{"bias": "none", "moe": "top_k", "width": 256, "residual_init": "none", "batch_size": 64}
Rows from expert 3 of block 7, named by matrix and row number. Rows with one number belong to one neuron. Each number is 128 + 24 x the weight over its row's rms, rounded and kept within 0 to 255. All counts start at 0. After the name is the row's rms in percent of the matrix's.
# up: expert up (model.blocks.7.mlp.up, 8x256x256), inputs 26-51
# down: expert down (model.blocks.7.mlp.down, 8x256x256, transposed), outputs 26-51
up.106 087 [114 122 131 132 102 179 127 122 153 160 117 119 120 134 152 162 135 160 131  92 117 110 122 127 142 164]
up.107 088 [166  91 104 149 103  98 153 171 142 102 153 128 120 103 148 128 163 118 122 127 144  97 159 120  65 125]
up.108 089 [149 159 148 133 102 138 137 121 121 148 133  90 100  88 123 149 108 110 125  78 146 132 142 157  99 133]
up.109 105 [137 144 142 111 121 106 109 113 119 140  98 135 128 124 136  60 143 135 143 148 140 120 109 154 112 115]
up.110 092 [128 102 114 177 151 162 139 111 148 160 132 147 144 123 110 108 117 141 152  87 129 114 109 151 153 129]
up.111 079 [164 111 131 156 127 153 109 128 176  94 171 118 146 108 168 104 134 123 132 154 117 147 134 128 132 148]
up.112 089 [107 122 142 131 145 184 134 105 134 163 125 163 168 113 108 162 133 103 123 107 141 136 147 154 163 164]
up.113 083 [150 111 149  89 115 137 161 183 103 129 102 155 169 134 133 120 131 106 146 156 107  71 126  94 142 131]
up.114 119 [136 100 159 154  94 116 115  89 134 109 162 112 126 136 136  74 124 112 114 133 130 122 121 169 150 102]
up.115 116 [142  71 114 127 129 122 120 139 158 158 121 150 172 149 122 155 106  85 144 133 125 126 149 121 125 121]
up.116 096 [103 119 144  27 128 212 121 138 122 149 119 116 147 147 147 173 100 120 114 172  95 162 139 118 157 120]
up.117 079 [152 119 135 159 105  98 101 142 103 133 140 126 139 113 138  90 146  69 147 122 120  86 142 119 109  98]
up.118 095 [152  75 136 167 103 146 110 114 159 178 122 146 154 101 142 133 127 133 120 103 108 161 140 153 160 140]
up.119 098 [106  87 117  98 120 138 127 135 142  86 165 121 117 140 153 143 119 135  95 179 114 145 137 105 154 131]
up.120 099 [138 108 128  86 113 207 122 128 131 133 154 163 119 113 131 119 119 147 148  82 106 162  98 157 148 171]
up.121 116 [ 77 151 153 113  96 148 128 122 110 113 104 129  52 102 140 116 125 136  94 126  86 124 121 111 116 141]
up.122 080 [147 162 132 191 142 114 123 120 130 139 120 136 120 123 104 142  85 156 155 139 123 134 143 169  74 149]
up.123 085 [ 96 123 150  91 139 203 117 162 146  81  98 117 105 128 115 130 126 110 110 122 122 148 129 120 132 140]
up.124 115 [145  97 122 147 137 112 139 135 112 100 116 141 132 115 146 131 117 129 158  92 157  77 127  89 163  92]
up.125 100 [103 120 123 154  90 117 110 140 125 115 129 157 151 109 124 174 121 118 140 132 132 161 116 178 108 134]
up.126 113 [ 87 192 126 127 114 127 134 114 107 102 155 101  87 175 154  78 111 131 178 119 132 118 141 182 128 171]
up.127 097 [131 119 139 153 156 129 115 128 105  97 145 121  97 141 139 118 129 140 120 136 155 119  62 123 139 112]
up.128 119 [103  69 155 125  78 155 121 131 138 125 102 159 113 116 119 134 120 162  70 121 122 111 117  91 145  97]
up.129 093 [ 97 117 158  58 157 139 141 138  94 136 119 118 121 141 160 119 125  85 157  88  97 135 137 124 121 129]
up.130 120 [138 144 128  79 144 119 144 120 143 177 127 141 116 141 114 151 112 148 116 115 146 129 103 118  91  88]
up.131 108 [139 110 136 116 155 102 138 103 154 126 132 156 106 102 151 160 115 136 137  79 113 107 147 110 137 141]
up.132 088 [146  85 157 145 103 164 116 140 158 131 129 166 120 132 158 199 121 104 100 121 154 107 132 119 158 142]
up.133 089 [144 156 110 161 156 129 163 101 130 127 130 136 157 154 101 112 118 140  99  99 127 108 153 138 129 120]
up.134 113 [157 133 134 129 141 176  96  92 117 134 125  89 128 133  98 101 131 102 138 144 113 113 136 115 180  86]
up.135 072 [ 89 128 132  83 132 160 146 121 114 156 129 141 145 164 123 163 114  97 129 127 104  77 153 143 133 114]
up.136 088 [105 155 111 175 140 133 108 157  99 168 158 119 107 122 109 121 152 147 119 150 127 163 117 111 155 115]
up.137 126 [172 135 103 136 149  80 132 157 123 110 124 127  78 124 130  97 145 119 139 136  96  88 148 131 147 117]
up.138 131 [172 121 155 166 128  96 108 128 113 126 112 148 141 143 125  96 138 164 129 140 138  90  71 130 132 130]
up.139 099 [101 124 109 137 109  94 126 138 145  70  72 117 143 119 107 162 130 147 122 138 133 130 150 123 119 138]
up.140 112 [129 144 137  92 140 143 104 116 142 172 155  91 109 127 147  77 132 142 116 135 155 161 115 102 140 143]
up.141 087 [106 110 168 119 115 202 132 140 126 109 131  93 149 138 142 123 112 108 105 113 100 148 141 121 147 128]
up.142 098 [ 81 168 144  80  87 125 155 112 120 162 141 111 107 116 156  69 101 106  84 129 108 157 190 116 104 140]
up.143 127 [154 154 146 125 156 142 122 135 117 135 173 153 120 124  90 123 144  89 109 145 106 122 154 167 159 113]
up.144 113 [141 151 103 112 184  99 142 106 131 148 104 154 150 113 166 106 152 102 128 119 110  98 120 140 165 149]
up.145 106 [ 91 142 143 156 137 138 145 121 145  62 141 171  89 123 170 116 148  70 141 138 124 129 116 108 117 116]
up.146 116 [124 120 167  81 106 186 116 139 118 159 132 148 145 108 150 108 139 123 133 137 127 118 131 126 193 105]
up.147 088 [117 153 102  83 146 126 121 161 105 115 142 129 102 135 107 151 138  96 173  78  90 143 118  91 120 138]
up.148 123 [103 170 133 136  93 190 119 110 101 129 133 166 117 149 184 123 129 148 135  89 115 161 164 154 119 178]
up.149 105 [112 218 147 135 142  98  95 151  98 159 101 130 146 164 125 120 115 127 149 134 112 191 156 149 142 131]
up.150 105 [103 124 132 137  92 114 103 130 103  46 118 148  91 119 165 102 134 104  77 165  82 139 131 124 105 116]
up.151 098 [ 73 146  99 169 126  55  99 132  81 152 133 136 126  86 120 161  89 147 117 111 134 142 129 135  69  94]
up.152 093 [128 191 110 123  52 108  98 126 118  72 107 100 101 114 143 185 129 110 145 107 144 161 123 113  90 128]
up.153 097 [134 119 124 213 154 107 110  97  94 145 150 166 119 125 142 174 141 140 135 125 130 127 128 157 180 152]
up.154 113 [111 105 140 160 114 152 133  96 103 151 125 132 116 113 139 203 129 113 131 114 130 174 136 161 184 142]
up.155 114 [114 133 135  95 128 107 195 131 134 113 132 119 135 206  71 155 130 128 118 134 159 137 144 107  86 121]
up.156 092 [122 146 136 137 132 165 135 109 107 116 148 136 107 142 144  44 122 122 153  97 149 131 106 139 126 136]
up.157 105 [114 134 117 171 107 125 119 138 135 123 116 160 151  77 119 167 132 114 129 146 140 136 117 154 129 113]
up.158 102 [135 114 139 168  97  99 154 152 110  79 140 146 137 144 135 142 106 116 126 136  84 101 111 142 132 101]
up.159 088 [158 125 117 119 147 164 146  86  93 163 121 113 151 119 108  95 135 118 113 111 163 111 155  97 146 112]
up.160 094 [139 153 123 142 119  67 112 155 152 111  98 115 171 106 135 130 135 155 102 161 146 124 128 132  84 111]
up.161 088 [126  91 112 151 174 162 138 147 133 210 155 132 118 105 118 168 147 139 156 106 159 141 145 140 119 138]
up.162 100 [158 145 135 175 112 121 106 127 107 105 126 134 125 150 126 167 138 129 150 108 164 117 153 148 118 145]
up.163 112 [131 148 125  74 133 131 150 134 120 135 154 115 127 117 116 144 135 119 148 114 108 139 132  89 167 108]
up.164 099 [181 120 135 123 142 131 132 138 154 136 131 108 160 124  89 161  91 179 133 152 155 141 159 150 147 129]
up.165 113 [105 105 156 159 155  99 124 125 139 149 101 124 144 129 110 163 132 165  95 113 132 143 172 103 154 141]
up.166 110 [140 143 137  93 109  95 147 132 136 156 112 129 117 117  84 181 129 124 153  99 156 102 116 141  98 128]
up.167 088 [123 153 158 138  82 137 144 161 165  98 130 119 112 130 130 144 126 111 161 125 114 126 136 116 128 120]
up.168 111 [124 179  99 135 121 150 100 122 105 165 159 127 168  86 177 135 146 134 141 109 148 144 139 113 160 135]
up.169 089 [123 138  85 100 140 153 127 151 109  51 120 149 129 159 133 109 139 135 120 129 144 157 120 121 106 148]
up.170 112 [145 159 146 119 119 178 117 100 132 124 128 103 144 146 125 124 112 173 125 106 173 165 101 123 145 117]
up.171 100 [126 125 135 124 135 113 133 129 131 125 171 113 146 126 127 150 123 141 133 144 155 153 155 125 128 120]
up.172 101 [110 132 133  99 130 152  91 130 150 169  96 143 115 137 124 198 152 149 130 145 143 167 155 141 157  97]
up.173 109 [131  95 113 139  94  81 113 128 110 101 131 162 122 137 107 130 137 151 107 126  83  93 151  98 127 143]
up.174 112 [143 130 136 186 147  59  98  94 117 140 137 139 150 118 124 173 148  89 134 110 118 128 163 139 107 125]
up.175 100 [175 145 179 148 137 135  98 164 124 151 133 143  82 128 105  82 118 151 127 156 109 162 103  91 174 125]
up.176 099 [141 202 151  89 167 155 134 125  90 163 102 117 149 132 111 134 106 128 141  99 125 149 144 159  50 115]
up.177 077 [135 164 120 173 124 133 103 115 172 112 127  95 123  99 125 102 128 148 120 153 140 148 116 135 138 121]
up.178 104 [126  93 132 150 185 136 129 117 151 126 139 146 129 117 150  65  98 150 105 111 159 110 163  96 144 114]
up.179 094 [139 115 106 121 184 108 108 125 117  81 109 152 133 138 116 125 139 141 128 122 138 162 127 126  93 148]
up.180 105 [154 143 143 159 117 131 109 152 115 110 130 147 108  99 103 123 136 155 125 135 136 109 117 102 148 101]
up.181 111 [119 126  76  65 116 166 153 153 113 145 130 124 131 166 134 182 136 131 148 103 119 145 103 144 182 118]
up.182 105 [131 171 164 175 102 120 114 136 124 109 158 133 156 116 118 144 132 107 138 124 118 147 130 170 151 121]
up.183 113 [119 123 107 105 135 186 161  99 137  99 121 143 110 102 133  98 125 184  92 154 146 126 124 124 160 153]
up.184 085 [ 80 149 116  96  85 166  88 121 111 183 140 121 111  97 163 154 124 149  98 141 128 182 123 138 148 107]
up.185 101 [137 171 145 112 154  99 189  94 156  93 139 139 137 187 114 129 113 113 116  87 106 120 102  96 112 112]
up.186 102 [ 94 135 153 120 131 194  96 135 117 126 110 109 129 168 121 108 143 109 139 149 114  83  94 146 155 136]
up.187 086 [102 122 104 113 105 119 122 130 112 121 121 139 121 155 155  94 136 146  76 104  88  95 135 131 129 120]
up.188 083 [175 129 123 130 124 175 142 153  92 202 127 149 132  89 137 116 108 130 135 172 101 140 134  85 155 127]
up.189 078 [107  89  85 129  85 136 118 101 129  95 122 134 122 109 137 104 108 100 101 129 163 122 118 180 103 134]
up.190 091 [181  78 105 117 137  68 129 167 105 107  77 138 125 112 122 130 112 128 161 129 155  89 124  96 103 130]
up.191 084 [116 169 156 138  95  97 120  85 148 109  99 151 151 121 122 110 150 132 101 125 118 158 113 119  99 105]
up.192 104 [112 146 121 154 133 141 150  85 123 174 107 128  97 101  99 137 103 131 119 109 138 145 143 170 131 104]
up.193 101 [123 155 155 129 136 169 129 161 119 123 139 143 121 144 124 146 122 112 156 148 144 160 101 144 114 142]
up.194 092 [136 130 160 118 184 113 121 109 117 112  99 112 150 172 129  99 102 109 149 143 102 125 136 143 159 117]
up.195 091 [121 116 130 132 112 121 142 115 104 132 167 122 127  96 157 157 143 123 133 116 123 110 113 103 123 101]
up.196 094 [130 144  85 108 153 171 149 133  99 176 114 105 133 120 167 150 132  98 118 114 139 101 153 115 175 139]
up.197 078 [142 147  93 119  94 172 123  92 139 148 149 105  87 105 135 106 155 104 131 156 113 162 103 151 155 117]
up.198 118 [107 158 142  69  95 142 136 138 107  75 140 123 134 128 129 202 141 110 156 118 137 144 137 133 138 112]
up.199 088 [125 156 166  92 122 127 133 139 131 135 131 135 124 115 100 125 155 111 106 108 138 127 111  82 129 108]
up.200 103 [134 154 132 118 136 109 143 127 144  81 114 155 150 114 107 152 127  93 128  81 167 115 106 145 129 133]
up.201 128 [129 101 147 134 120 176 120 125 140  99 105 106 111 123 125  71 103  91 137 109  96 116 103 108 158 115]
up.202 091 [156 166 133 138 114  79 131 143 130 114 144 104 114 127 141 133 164 109 121 165 102 109 132 131 164 153]
up.203 114 [ 92 111 123 115 120 171 127 141 106  68 167 122 126 146 110 158 131 135 125 160 139 149 101 152  99 118]
up.204 080 [108 128 114 139 146 172 124  97 127 156 157  65 114 183 156 129 116 153 144 104 175 136  98 162 150 118]
up.205 087 [114 141  99  90 131 162 155 108 126 161 143 175 127 110 106 170 135 122 122 145 146 130 137 178 158 139]
up.206 111 [138 171 137 136 106 157 123  87 155  74 120 162 108 129 101 122 144 152 131 110 107 148 132 132 133 121]
up.207 092 [128 158 131 110 122  70 140 116  88 131 139 119 118 135 136 129 125 128 126 149 128  92 158 102  87 127]
up.208 101 [127 144 128 115 133 113 122 107 107 115 148 159 146 168 125 142 133 167 115  88 134 138 126 144 174 143]
up.209 081 [147 142 135 149 161 137  90 122 113 130 125 105 128 128 106  96 111 113 136 182 120 120 117 133 106  95]
up.210 145 [123 144 155  65 109 202 144  86 135 170 140 102 146 152 155 141 109 125 121  99 132 171 106 140 128 158]
up.211 125 [152 116 126 172 136 141 113 137 134 160 120 115  91 139 132 144 121 104 174 102 131 144  84 129 166 141]
up.212 104 [112 181 147 142  87 191 140 103 119  78 114 113 145 155 151 104 138 142 100 146  92 140 124 134 140 153]
up.213 086 [107  57 102 106  84 167 133 188 133 160 128 144  96 101 107 125  90 139 135  97 106 118 123 110 122 109]
up.214 107 [134 144 141 150 114  46 137 138 104 156 125 118 103 110  94 153 133 111 142 125 147 112 131 159 153 112]
up.215 098 [103 126 132 108 115 154 156 158 116  82  82 139 130 147 124 123 108 129  95 126  74 161 125 151 160 111]
up.216 098 [189 118 109 104 130  91 134 114 132 114 106 109 131 134  93 124 109 153 103 131 172 125 147 136 106 119]
up.217 103 [ 92 150  80 168 101  96 110 133  71 101 105 157 157 120 142 119 143 137 106 155 139 107 132 126 175 140]
up.218 102 [114 106  90 141 109  91  98 109 116 128 127 139 131 147 112 177 125 169 124 156 142 159 109 149 170 151]
up.219 107 [116 129  96 107  98  98 105 108 174  91 124 107 111  80  98 153 124 126 107 136 179 170 129  96 103 114]
up.220 097 [123 168 155 103 160 135 136 105 135  84 137 124 169  83 146 109 136 152 171 127 171 124 149 120 125 131]
up.221 082 [124 138  66  94 129 147 129 104 134 102 123 191 144 106 103 144 115 191 153 111 136 166 133 140  74 151]
down.106 082 [117 124 131 156 162 100 176 118 123 115 113 139 122 109 130 102 152 131 126 122 102 107  96 118 149 115]
down.107 085 [ 86 100 171  86 158 108 112 102 145 137 134 110 144 154 117  88 170  71 125 150 129 131  99 116 136 129]
down.108 091 [ 77 122  78 134 124 151  82 165 166 135 127 145 150 135 143 154 118 155 131  54 126 108 144 130 168 139]
down.109 105 [124 134  73 127 111 131 144 163 138 125 117 152  98 122 132 106  93 178 111 153 124  86 187 127 179 137]
down.110 091 [164  86 136 151 129 160 153 129 146 126  67 121 150 133 145 150  78 135 121 115 158 152 136 145 102  96]
down.111 083 [117 129 128 105 155 114 113 136 121 158 114 123 109 122 138 127 161 149 134 178 122  78 155 173 155 150]
down.112 089 [ 94 122 116 135 111 143 161  82 149 131 109 141 149 107 135 121 142 160 140  89  92 115 158  89 100 184]
down.113 087 [151 163 178 158 159 118 142 141 154  90  88 124 141 121 113 101  99  93 110 140 124 144 147  95  85 102]
down.114 121 [ 94 150 170 124 125 160  88 112 108 141  93 147 153 146 156 161  76 117 117 123 147 113 128 169 114 123]
down.115 114 [ 88 144 170 164 150 137 116 150 176 103 114  94 122 139 151 130 106 115 127 110 130 129  95 129 133  94]
down.116 096 [137 160 137 141 126 133 144 158 114 117 176 121 121 101 100 130 164 129 105 104 125 112 133 164 126 182]
down.117 075 [109 156 131 109 108  96 168  92 103 130 124 129 151 146 158 173 133 157 128  82 128 111 176  99 148 142]
down.118 096 [129 143 166 111 131 138 144  79 123 118  94 138 126 162 149 121 103 141 105 104 120 120 146 190 139  94]
down.119 098 [ 95 159 175 112 159  98 109  89 162 152  99  89 141 105 139 136 147 105 142 125 131  98  92 127 124 144]
down.120 097 [147 114 131 117 127 101 110  94 111 143 121 129  90 153 166 133 142 132 103 139 126 121 114 136 117 161]
down.121 116 [145 122 119 108 117 156 176 104  98 115 131 172 119 101 139 151 139 110  92 143 124 149 165 123 107 131]
down.122 082 [113 142 101 107 114 166 139 166 129 141 124 171 124 136 110 116 141 141 148 114  91 139 148 132 183  51]
down.123 090 [177 101  93 103 105 111 145 130 131  98 101 140 104 148 155 121 146 160 120 124 150  98 143 149 135 133]
down.124 123 [111 136  78 140 116 137 106 168 135 147 103 105 110 149 147 161  98 107 154  95 138 130 108 159  79 182]
down.125 097 [116 128 180 119 108 134 133 144 150 124 147 164 155 129 152  78 147 128 177 114 138 155 104  92 169 138]
down.126 114 [151 138 120 151 113 130 126 152 160 150 110  93 115 158 127 127 125 130 112 156 131 126 153 147 144 132]
down.127 099 [ 83  93 111 133  93 125 123 130 172 120 171  73 108 133 126 114 120 106 141 102  99 109 162 124  97 161]
down.128 122 [ 65 149 118  95 124 121 101  76  94 122 153 128 123 154 170 150 126 115 138  90 141 126 128 157  97 138]
down.129 088 [101 121 141 122 148 131 147 109 117 107 116 139  93 127 167 118 157 153 155 114 107 160 152 209 109 153]
down.130 125 [113 112 141 129 121 106 102 146  85 117 169 167 142 102 161 134 129 135 134 100 135 109 162  91 138 134]
down.131 107 [125 138 113 116 117 144 149 128 113 113 121 108 154 128 121 133 159 114 136 103 119 145 118 193 139  86]
down.132 088 [116 119 142 117 111 153 122 117 115 153 181 126 102 129 150 136 105 113  81 131 120 153 119 172 123 109]
down.133 085 [131 142 167 133 129  99 137 134 130  82 112 118 114  96 148 135 128 134 145 159 118 182  90  69 141 113]
down.134 117 [ 91 157  85 135 122 161  77 152 143 146 186  91  87 143 121 147  40 112 131 106 137 134 184 161  90 171]
down.135 071 [126 132 129 153 125 175 166 143  97 129 142 123 116 105  92 123 156 129 104  73 142  92 121 149 108  97]
down.136 092 [ 93  75  93  87 114 103 166 113  95 102 115 129 125 147 127 138 143 122 141 165 141 163 169 125 105 144]
down.137 130 [140 121 107 141 119 142 110 132  99 163 109 110 135 111 104 144 163 132 118 144 134 111 113 145 132 134]
down.138 131 [100 130 134  94 138 156 145  96 156 183 128 158 138 112 127 122  53 123 188 126 138 127 122 134 168 115]
down.139 100 [124 113 140 126 138 113 105 169 124 112 122  90 100 110 101 117 149 143  96 134 165 101 107 165 129 137]
down.140 113 [ 77 139 116 141 121 133 101 108 123 127  84 162 133 147 180 148  93 141  83 127  97 122 160 107 128 119]
down.141 091 [128 174 167 120  99 126 129 145 140 140 124 164 105 146 129 146 108 162 128 100 120 107 126 159 133 133]
down.142 100 [111 109 135 134 160 133 132 151  91 120 103 137  80 103 107 118 169 125 113 124 131  98 137 145  96 144]
down.143 123 [138 128 100 127 104 125 153 115 122 120 165  84 135 154 110 117 102  87 123 116  93 108 153 151 139 132]
down.144 115 [143 131  91 117 147 122  87  98 108  74 114 142 111 147 122 110 154 133 131 113 134 144 110 145 143 158]
down.145 103 [128 118 111 122 162 198 133 171 102 121  94 144 123  91 114 138 161  99 134 124 124 127 120 174 137 129]
down.146 119 [ 84 184  86 127 124 142 145  85 110 114 146 144  63 172 131 149  84 130 121 102  99 132 194 150  78  71]
down.147 088 [159 148 127 120 144  60 117  95 122 138 109 156  90 149  71 145  73 179 121 148 143 157 122 151 130 144]
down.148 123 [132 114 127 130 155 102 177  98 107 104  74 117 135 118 154 116 152 143 118 113 126 127 156 112 113 185]
down.149 105 [112 124 108 129 150 154 119 119 123 101 138 155 108 139 153 120  86 149 137 142 126 126 171  77 139 139]
down.150 103 [141 161 170  92 143 161 102 128  86 134 130 108 139 145  98 139 150 131 112 148 160  97  97 178 117 112]
down.151 102 [ 85 114  92  78 107 105 139 130 101 101 110 133 138 107 124 117 160 156 159 123  98 107 128 128 150  92]
down.152 094 [ 83  94 169  93 114 137 145 139 177 147 138 152  94 114 122  93 141 163 125 168 142 102 122 108 147 117]
down.153 106 [131 130 106 108 144 147 118  91 118 116 145 132 106 129 135 117 134 177 129 167 156 156 119 148 114  76]
down.154 118 [122 144 157 117 104 106 147  81 122 162 111 164 121 111 102 178 140 166 110 141 125 147 120 167 131 120]
down.155 111 [124  92 181 128  95 104 136 160 135 152 115  99 154 109 129 127 106 146  82 123 115 121 100 138 139 164]
down.156 091 [166 113  94 117 145  71 157 123 126 133  49 148 145 151 143 161  90 127 128 139 148 158 163 119 168 183]
down.157 108 [132 117 137 125  83 191 134 148 120 154 158 144 122  91 134  90 121 128 114 164 120  76 134 135 153 134]
down.158 099 [100 162 116 139 116 132 128 140 133  96 146 116 114 121 114 106 158 133 145  94 160 110 110 105 138 155]
down.159 086 [165 177 110 148 123 153 157 144 134 122 150 124 134 133 112 149 102 143 116 151 131 133 146 102 156 145]
down.160 091 [106  92 133 130 116 133 136 172 148 102 174 103 126  99 130  77 114  93 150 159 109 113 138  90 150 145]
down.161 086 [169 155 134 132 166 104 135 104 124  97 125 135 125 130  93 128 154 119 100 157 110 136 116  93 122  78]
down.162 103 [141 111 164 120 157 148 110 113 106 147 134 118 114 147 128 116 107 142 120 125 148 130 118 116 165 108]
down.163 112 [110 161  63 147 124  59 105 138  88  94 132 121 113 128 138 138 141 118 119 102 121 165 150 160  80 119]
down.164 094 [137 128 115 114 155 134 104 133 149 125 109 134 114 142 120  98 119 152 119 184 137 124 126 145 144  89]
down.165 112 [139 129 111 181 130 139 119 100  89 136 122 138 136 156 119 145 156 160 125 139 170 158 113 119 158 117]
down.166 115 [125  55 105 166 122 123 110 109 134 176 155 117 131 120 136 110 146 162 121 106 115 122  83 111 133  86]
down.167 086 [119 122 164 106 173 136 113 115 124 149 128 164 130 117 163 121 154 135 114 121 186 119 111  89 124 110]
down.168 118 [145 119 107 130 140 109 133 104 100 104 131 136 100 122 110 135 149 141 172 133 125 147 114 169 107 122]
down.169 085 [162 147 144  80 114  99 109 136 102 111 131 129 119 130 130  86 131 131 161 171 155 133 119 121 162 155]
down.170 110 [ 92 178 127 157 119 125 135 142 179 155 136 188 167 107 135 131 129 130 131  77  95 138 127 137 155 135]
down.171 092 [119 151  98 119 126 106 119 144 104  99 140 116 107 137 156 116 162 124 144 141 131 145  97 139 135 139]
down.172 096 [130 113 151 137  89 124 125 119 154 118 171 172 151  85 118  87 137 123 104 137 129 109 160  96  97 156]
down.173 110 [109 147 105 168 113  93 129 124  95 129 129 113 116 123 149 103 105 161 135 170 159 109 105 141 100 110]
down.174 106 [ 93  87 145 161 110  82 116 124 130 169 123 144 123 114 105 168 149 113 146 107 122 115 151 142 142 127]
down.175 094 [129 152 153 136 100 160  95  55 127 152 124 117 141 165  77 103  81 105 108 135  88 162 153 125 106 114]
down.176 096 [147  93 118 118 134 114 139 120 128 120 108 181 121 117  89 117 132 166 103 151 108 123 162 111 174 127]
down.177 080 [115 110 135 130  99 170 122 114 152 177 144 159 135 125  67 149 117 115 172 143 118 149 145 143 102 136]
down.178 099 [127 129  87 129 130 163 101  82  95 104 144  75 140 157 143 139 122 160 132  88  81 132 110 184 138 119]
down.179 090 [144 139 187  92 128 134 125 112 133 100 131 147 122 130 104 104 171 126 154 148 131 143 110 117 151 133]
down.180 109 [168 149  96 125 145 128 124 113 109 124 131 150 101 163 147 138  82 121 126 171 151 128 114 129 107 130]
down.181 109 [162 165 140 135 127  93 143  86 127 137 115 148 168 108 153  87 101 114 135 146 137 155 133 136 104 155]
down.182 109 [155 125 111 117  82 103 160 104 149 106 143 136  87 137 139 133 100 182 122 128 136 115 123  72 122 137]
down.183 106 [143 161 140 126 119 124 109 135 135 125 134 115 113 135 142 163 154 110  94 130 125 141  83 132  71  86]
down.184 084 [105 119 132 122 114 141  97 140 107 136 143 119 138  97 143 147 152 108  86  87 153 115 147 119 133 120]
down.185 101 [114 144 161 132 135 137 104 167 164 162 124 134 101  71  93 116 128 116 150 102 118 141 105 132 142 183]
down.186 100 [118 113  80 114 135 134 142  67 158 124 103 141 140 178 175 141  56 141 152  97 143 127 136 125 146 166]
down.187 079 [ 85 159 118 107 124  86 136 121 112 155 112 115  96 115 124 221 128 120  96 145 148 117 137 169 116  96]
down.188 084 [112 123 162 130  87 185 110 108 138 126 199 100 110 147 118 134  50  86  83 137 161 128 154 101 143 136]
down.189 080 [127 125 123 126 149 185 162 140 125 110 126 151 111 111 129 165 194 123 140 108 144 100 119 127 121 154]
down.190 091 [ 93 131 133 161  90 146  93 149 156 146 126 123 165  95  67  78 140  97 169  85 119 119 110 134 122 114]
down.191 087 [126 126 158  87 100 125 117 142 148 125 120 116 107 147 112 133 113  96 182 127 171 113 151 158 129 112]
down.192 099 [140  78  81 119 158 164 157 117 105 123 163 112 129 155 130 146 140 105 107 132 133 131 183 119 113 171]
down.193 093 [126 137 150 150 122 168 111 130 157  96 126 132 120 149 113  91 117 140 144 114 142 148  82  96 146 193]
down.194 092 [139 143 132 169 132 134 118 153 123 139 108 134 144 108 117 115 170 119 183 164 177 131 141 119 147 145]
down.195 093 [109 131 113 102 124 161 149 139  97 129 142 117  94  97 145 122 154 141 149 128 100 122 142 173  77 114]
down.196 091 [166 113 118 142 112 118 134 123 121 116 130 127 162 119 165 164 118 135  97 130 140 170 136 136 144 147]
down.197 083 [170 150 123 125 112 137 122 155 147 130 122 133 110 115 134 131 128 120 108 137 145 129 140  99 127 159]
down.198 118 [145 173 151 104 108  73 110 169 150 132 130 163  85  91 162 138 142 150 127 144 147 134 127 160 101 150]
down.199 090 [191 128 120 117 145 110 125 137 101  91 121 141 116 136 126 100 145 127 130 108  88 138  97 172 123  81]
down.200 105 [ 97 140 121 146 155 122 134 145 132 179 115 138 117 116 110 130 170 123 144 155 122 129  87 134 153 153]
down.201 132 [ 98  98 127 112 103 149 131 123 121 156 126 127 100 133 132 167 133 128 122 156 114 105 154 150  75 141]
down.202 090 [150  87  76 161 114 154 154 157 118 180 127 116  95 120 122 111 113 171 124 149 148  99 143 158 138 168]
down.203 111 [140 112 120 106 143 148 150 105 154  95 123 146 156 116 148 126 137 138 168 164 154 132 113 122 153 173]
down.204 080 [ 96 153 141 159 115 170 128 154 126 106 155  91 139 104 134 128 133  95 145 105  87 116 106  91 122 166]
down.205 086 [158 102 124 146 148  92 120 135 145 157 186 154 138 115 150 110 123 131 103 142 117 151 117 103 109 154]
down.206 111 [166  82  93 130 116 145 135 112 100 130 137 160 144 124  96 157 138 136 129 140 165 157 130 156 115 173]
down.207 084 [113 115 154 100 120 120 132 154  90 123 100 159  99 114 105 108 127 106 138 150 127 157  82 177 114 109]
down.208 102 [125 149  92 119 125 107 102 110 118 130 147  93 126 136 128 109 124 134 155  86 135 139 120 187 136 127]
down.209 082 [145 129 177 123 126 125 118 116 159  95  98 155 179 144  83 114  85 110 147 131 123 115 132 103 175 118]
down.210 147 [112 157 100 156 121 152 160 130  98 119 187 160 118  84 155 127 141 182 114 110  83 128 180 123  88 134]
down.211 129 [146 121 119 103 108 133 136  97 102  97 107 142 170 145 111 102 111 132 198 147 111 155 164 115 131 127]
down.212 103 [174 139 141 138 101 124 133 183 142 107 139 111 145 128 121 149 110 150 102 115 139 149 137 152  95 152]
down.213 086 [ 94 198 126 108 104 105 119 137  95 114 184 117 145 148 179 134 115 122 135  79 104 146 109 126 114 112]
down.214 108 [137  58  99 120 163 122 113 100 146 178 107 160 125 141  94 123 134 143 128 124 135 118 134 162 131  73]
down.215 097 [112 163 101 131  76 138 104 125 145 162 157  78 105 129 111  85 136 141  94 117 154 110 128 128 143 182]
down.216 100 [114 143 102 142 130 166  95 127 134 130 109 136 126  87 109 144 175 109 156 143 119 147 133  87 139 111]
down.217 106 [147 147 127 162 149 125 156  86 139 132 105 153 138 133 119 110 111 122 155 129 151 152  99 131 101 126]
down.218 102 [123 158 148 142 115 162 124 138 145 132 123 125 107  93 114 138 114 125 130 170 152 144  87 129 133 104]
down.219 112 [144 152 154  96 107  98 110 138 172 118 136 143 147 100 111 134 135 169 126 128 170 128 142 119 151 117]
down.220 099 [122  90 123 128 142  95 108 141 153 113  85 118 136 117 154 152 154 131 114 137  82 142  96  76 138 139]
down.221 081 [160 112 106  91 156 109 153 130 149  89 117 110 153 109 124 112 133 117 133 138 135 128 126 113 143 130]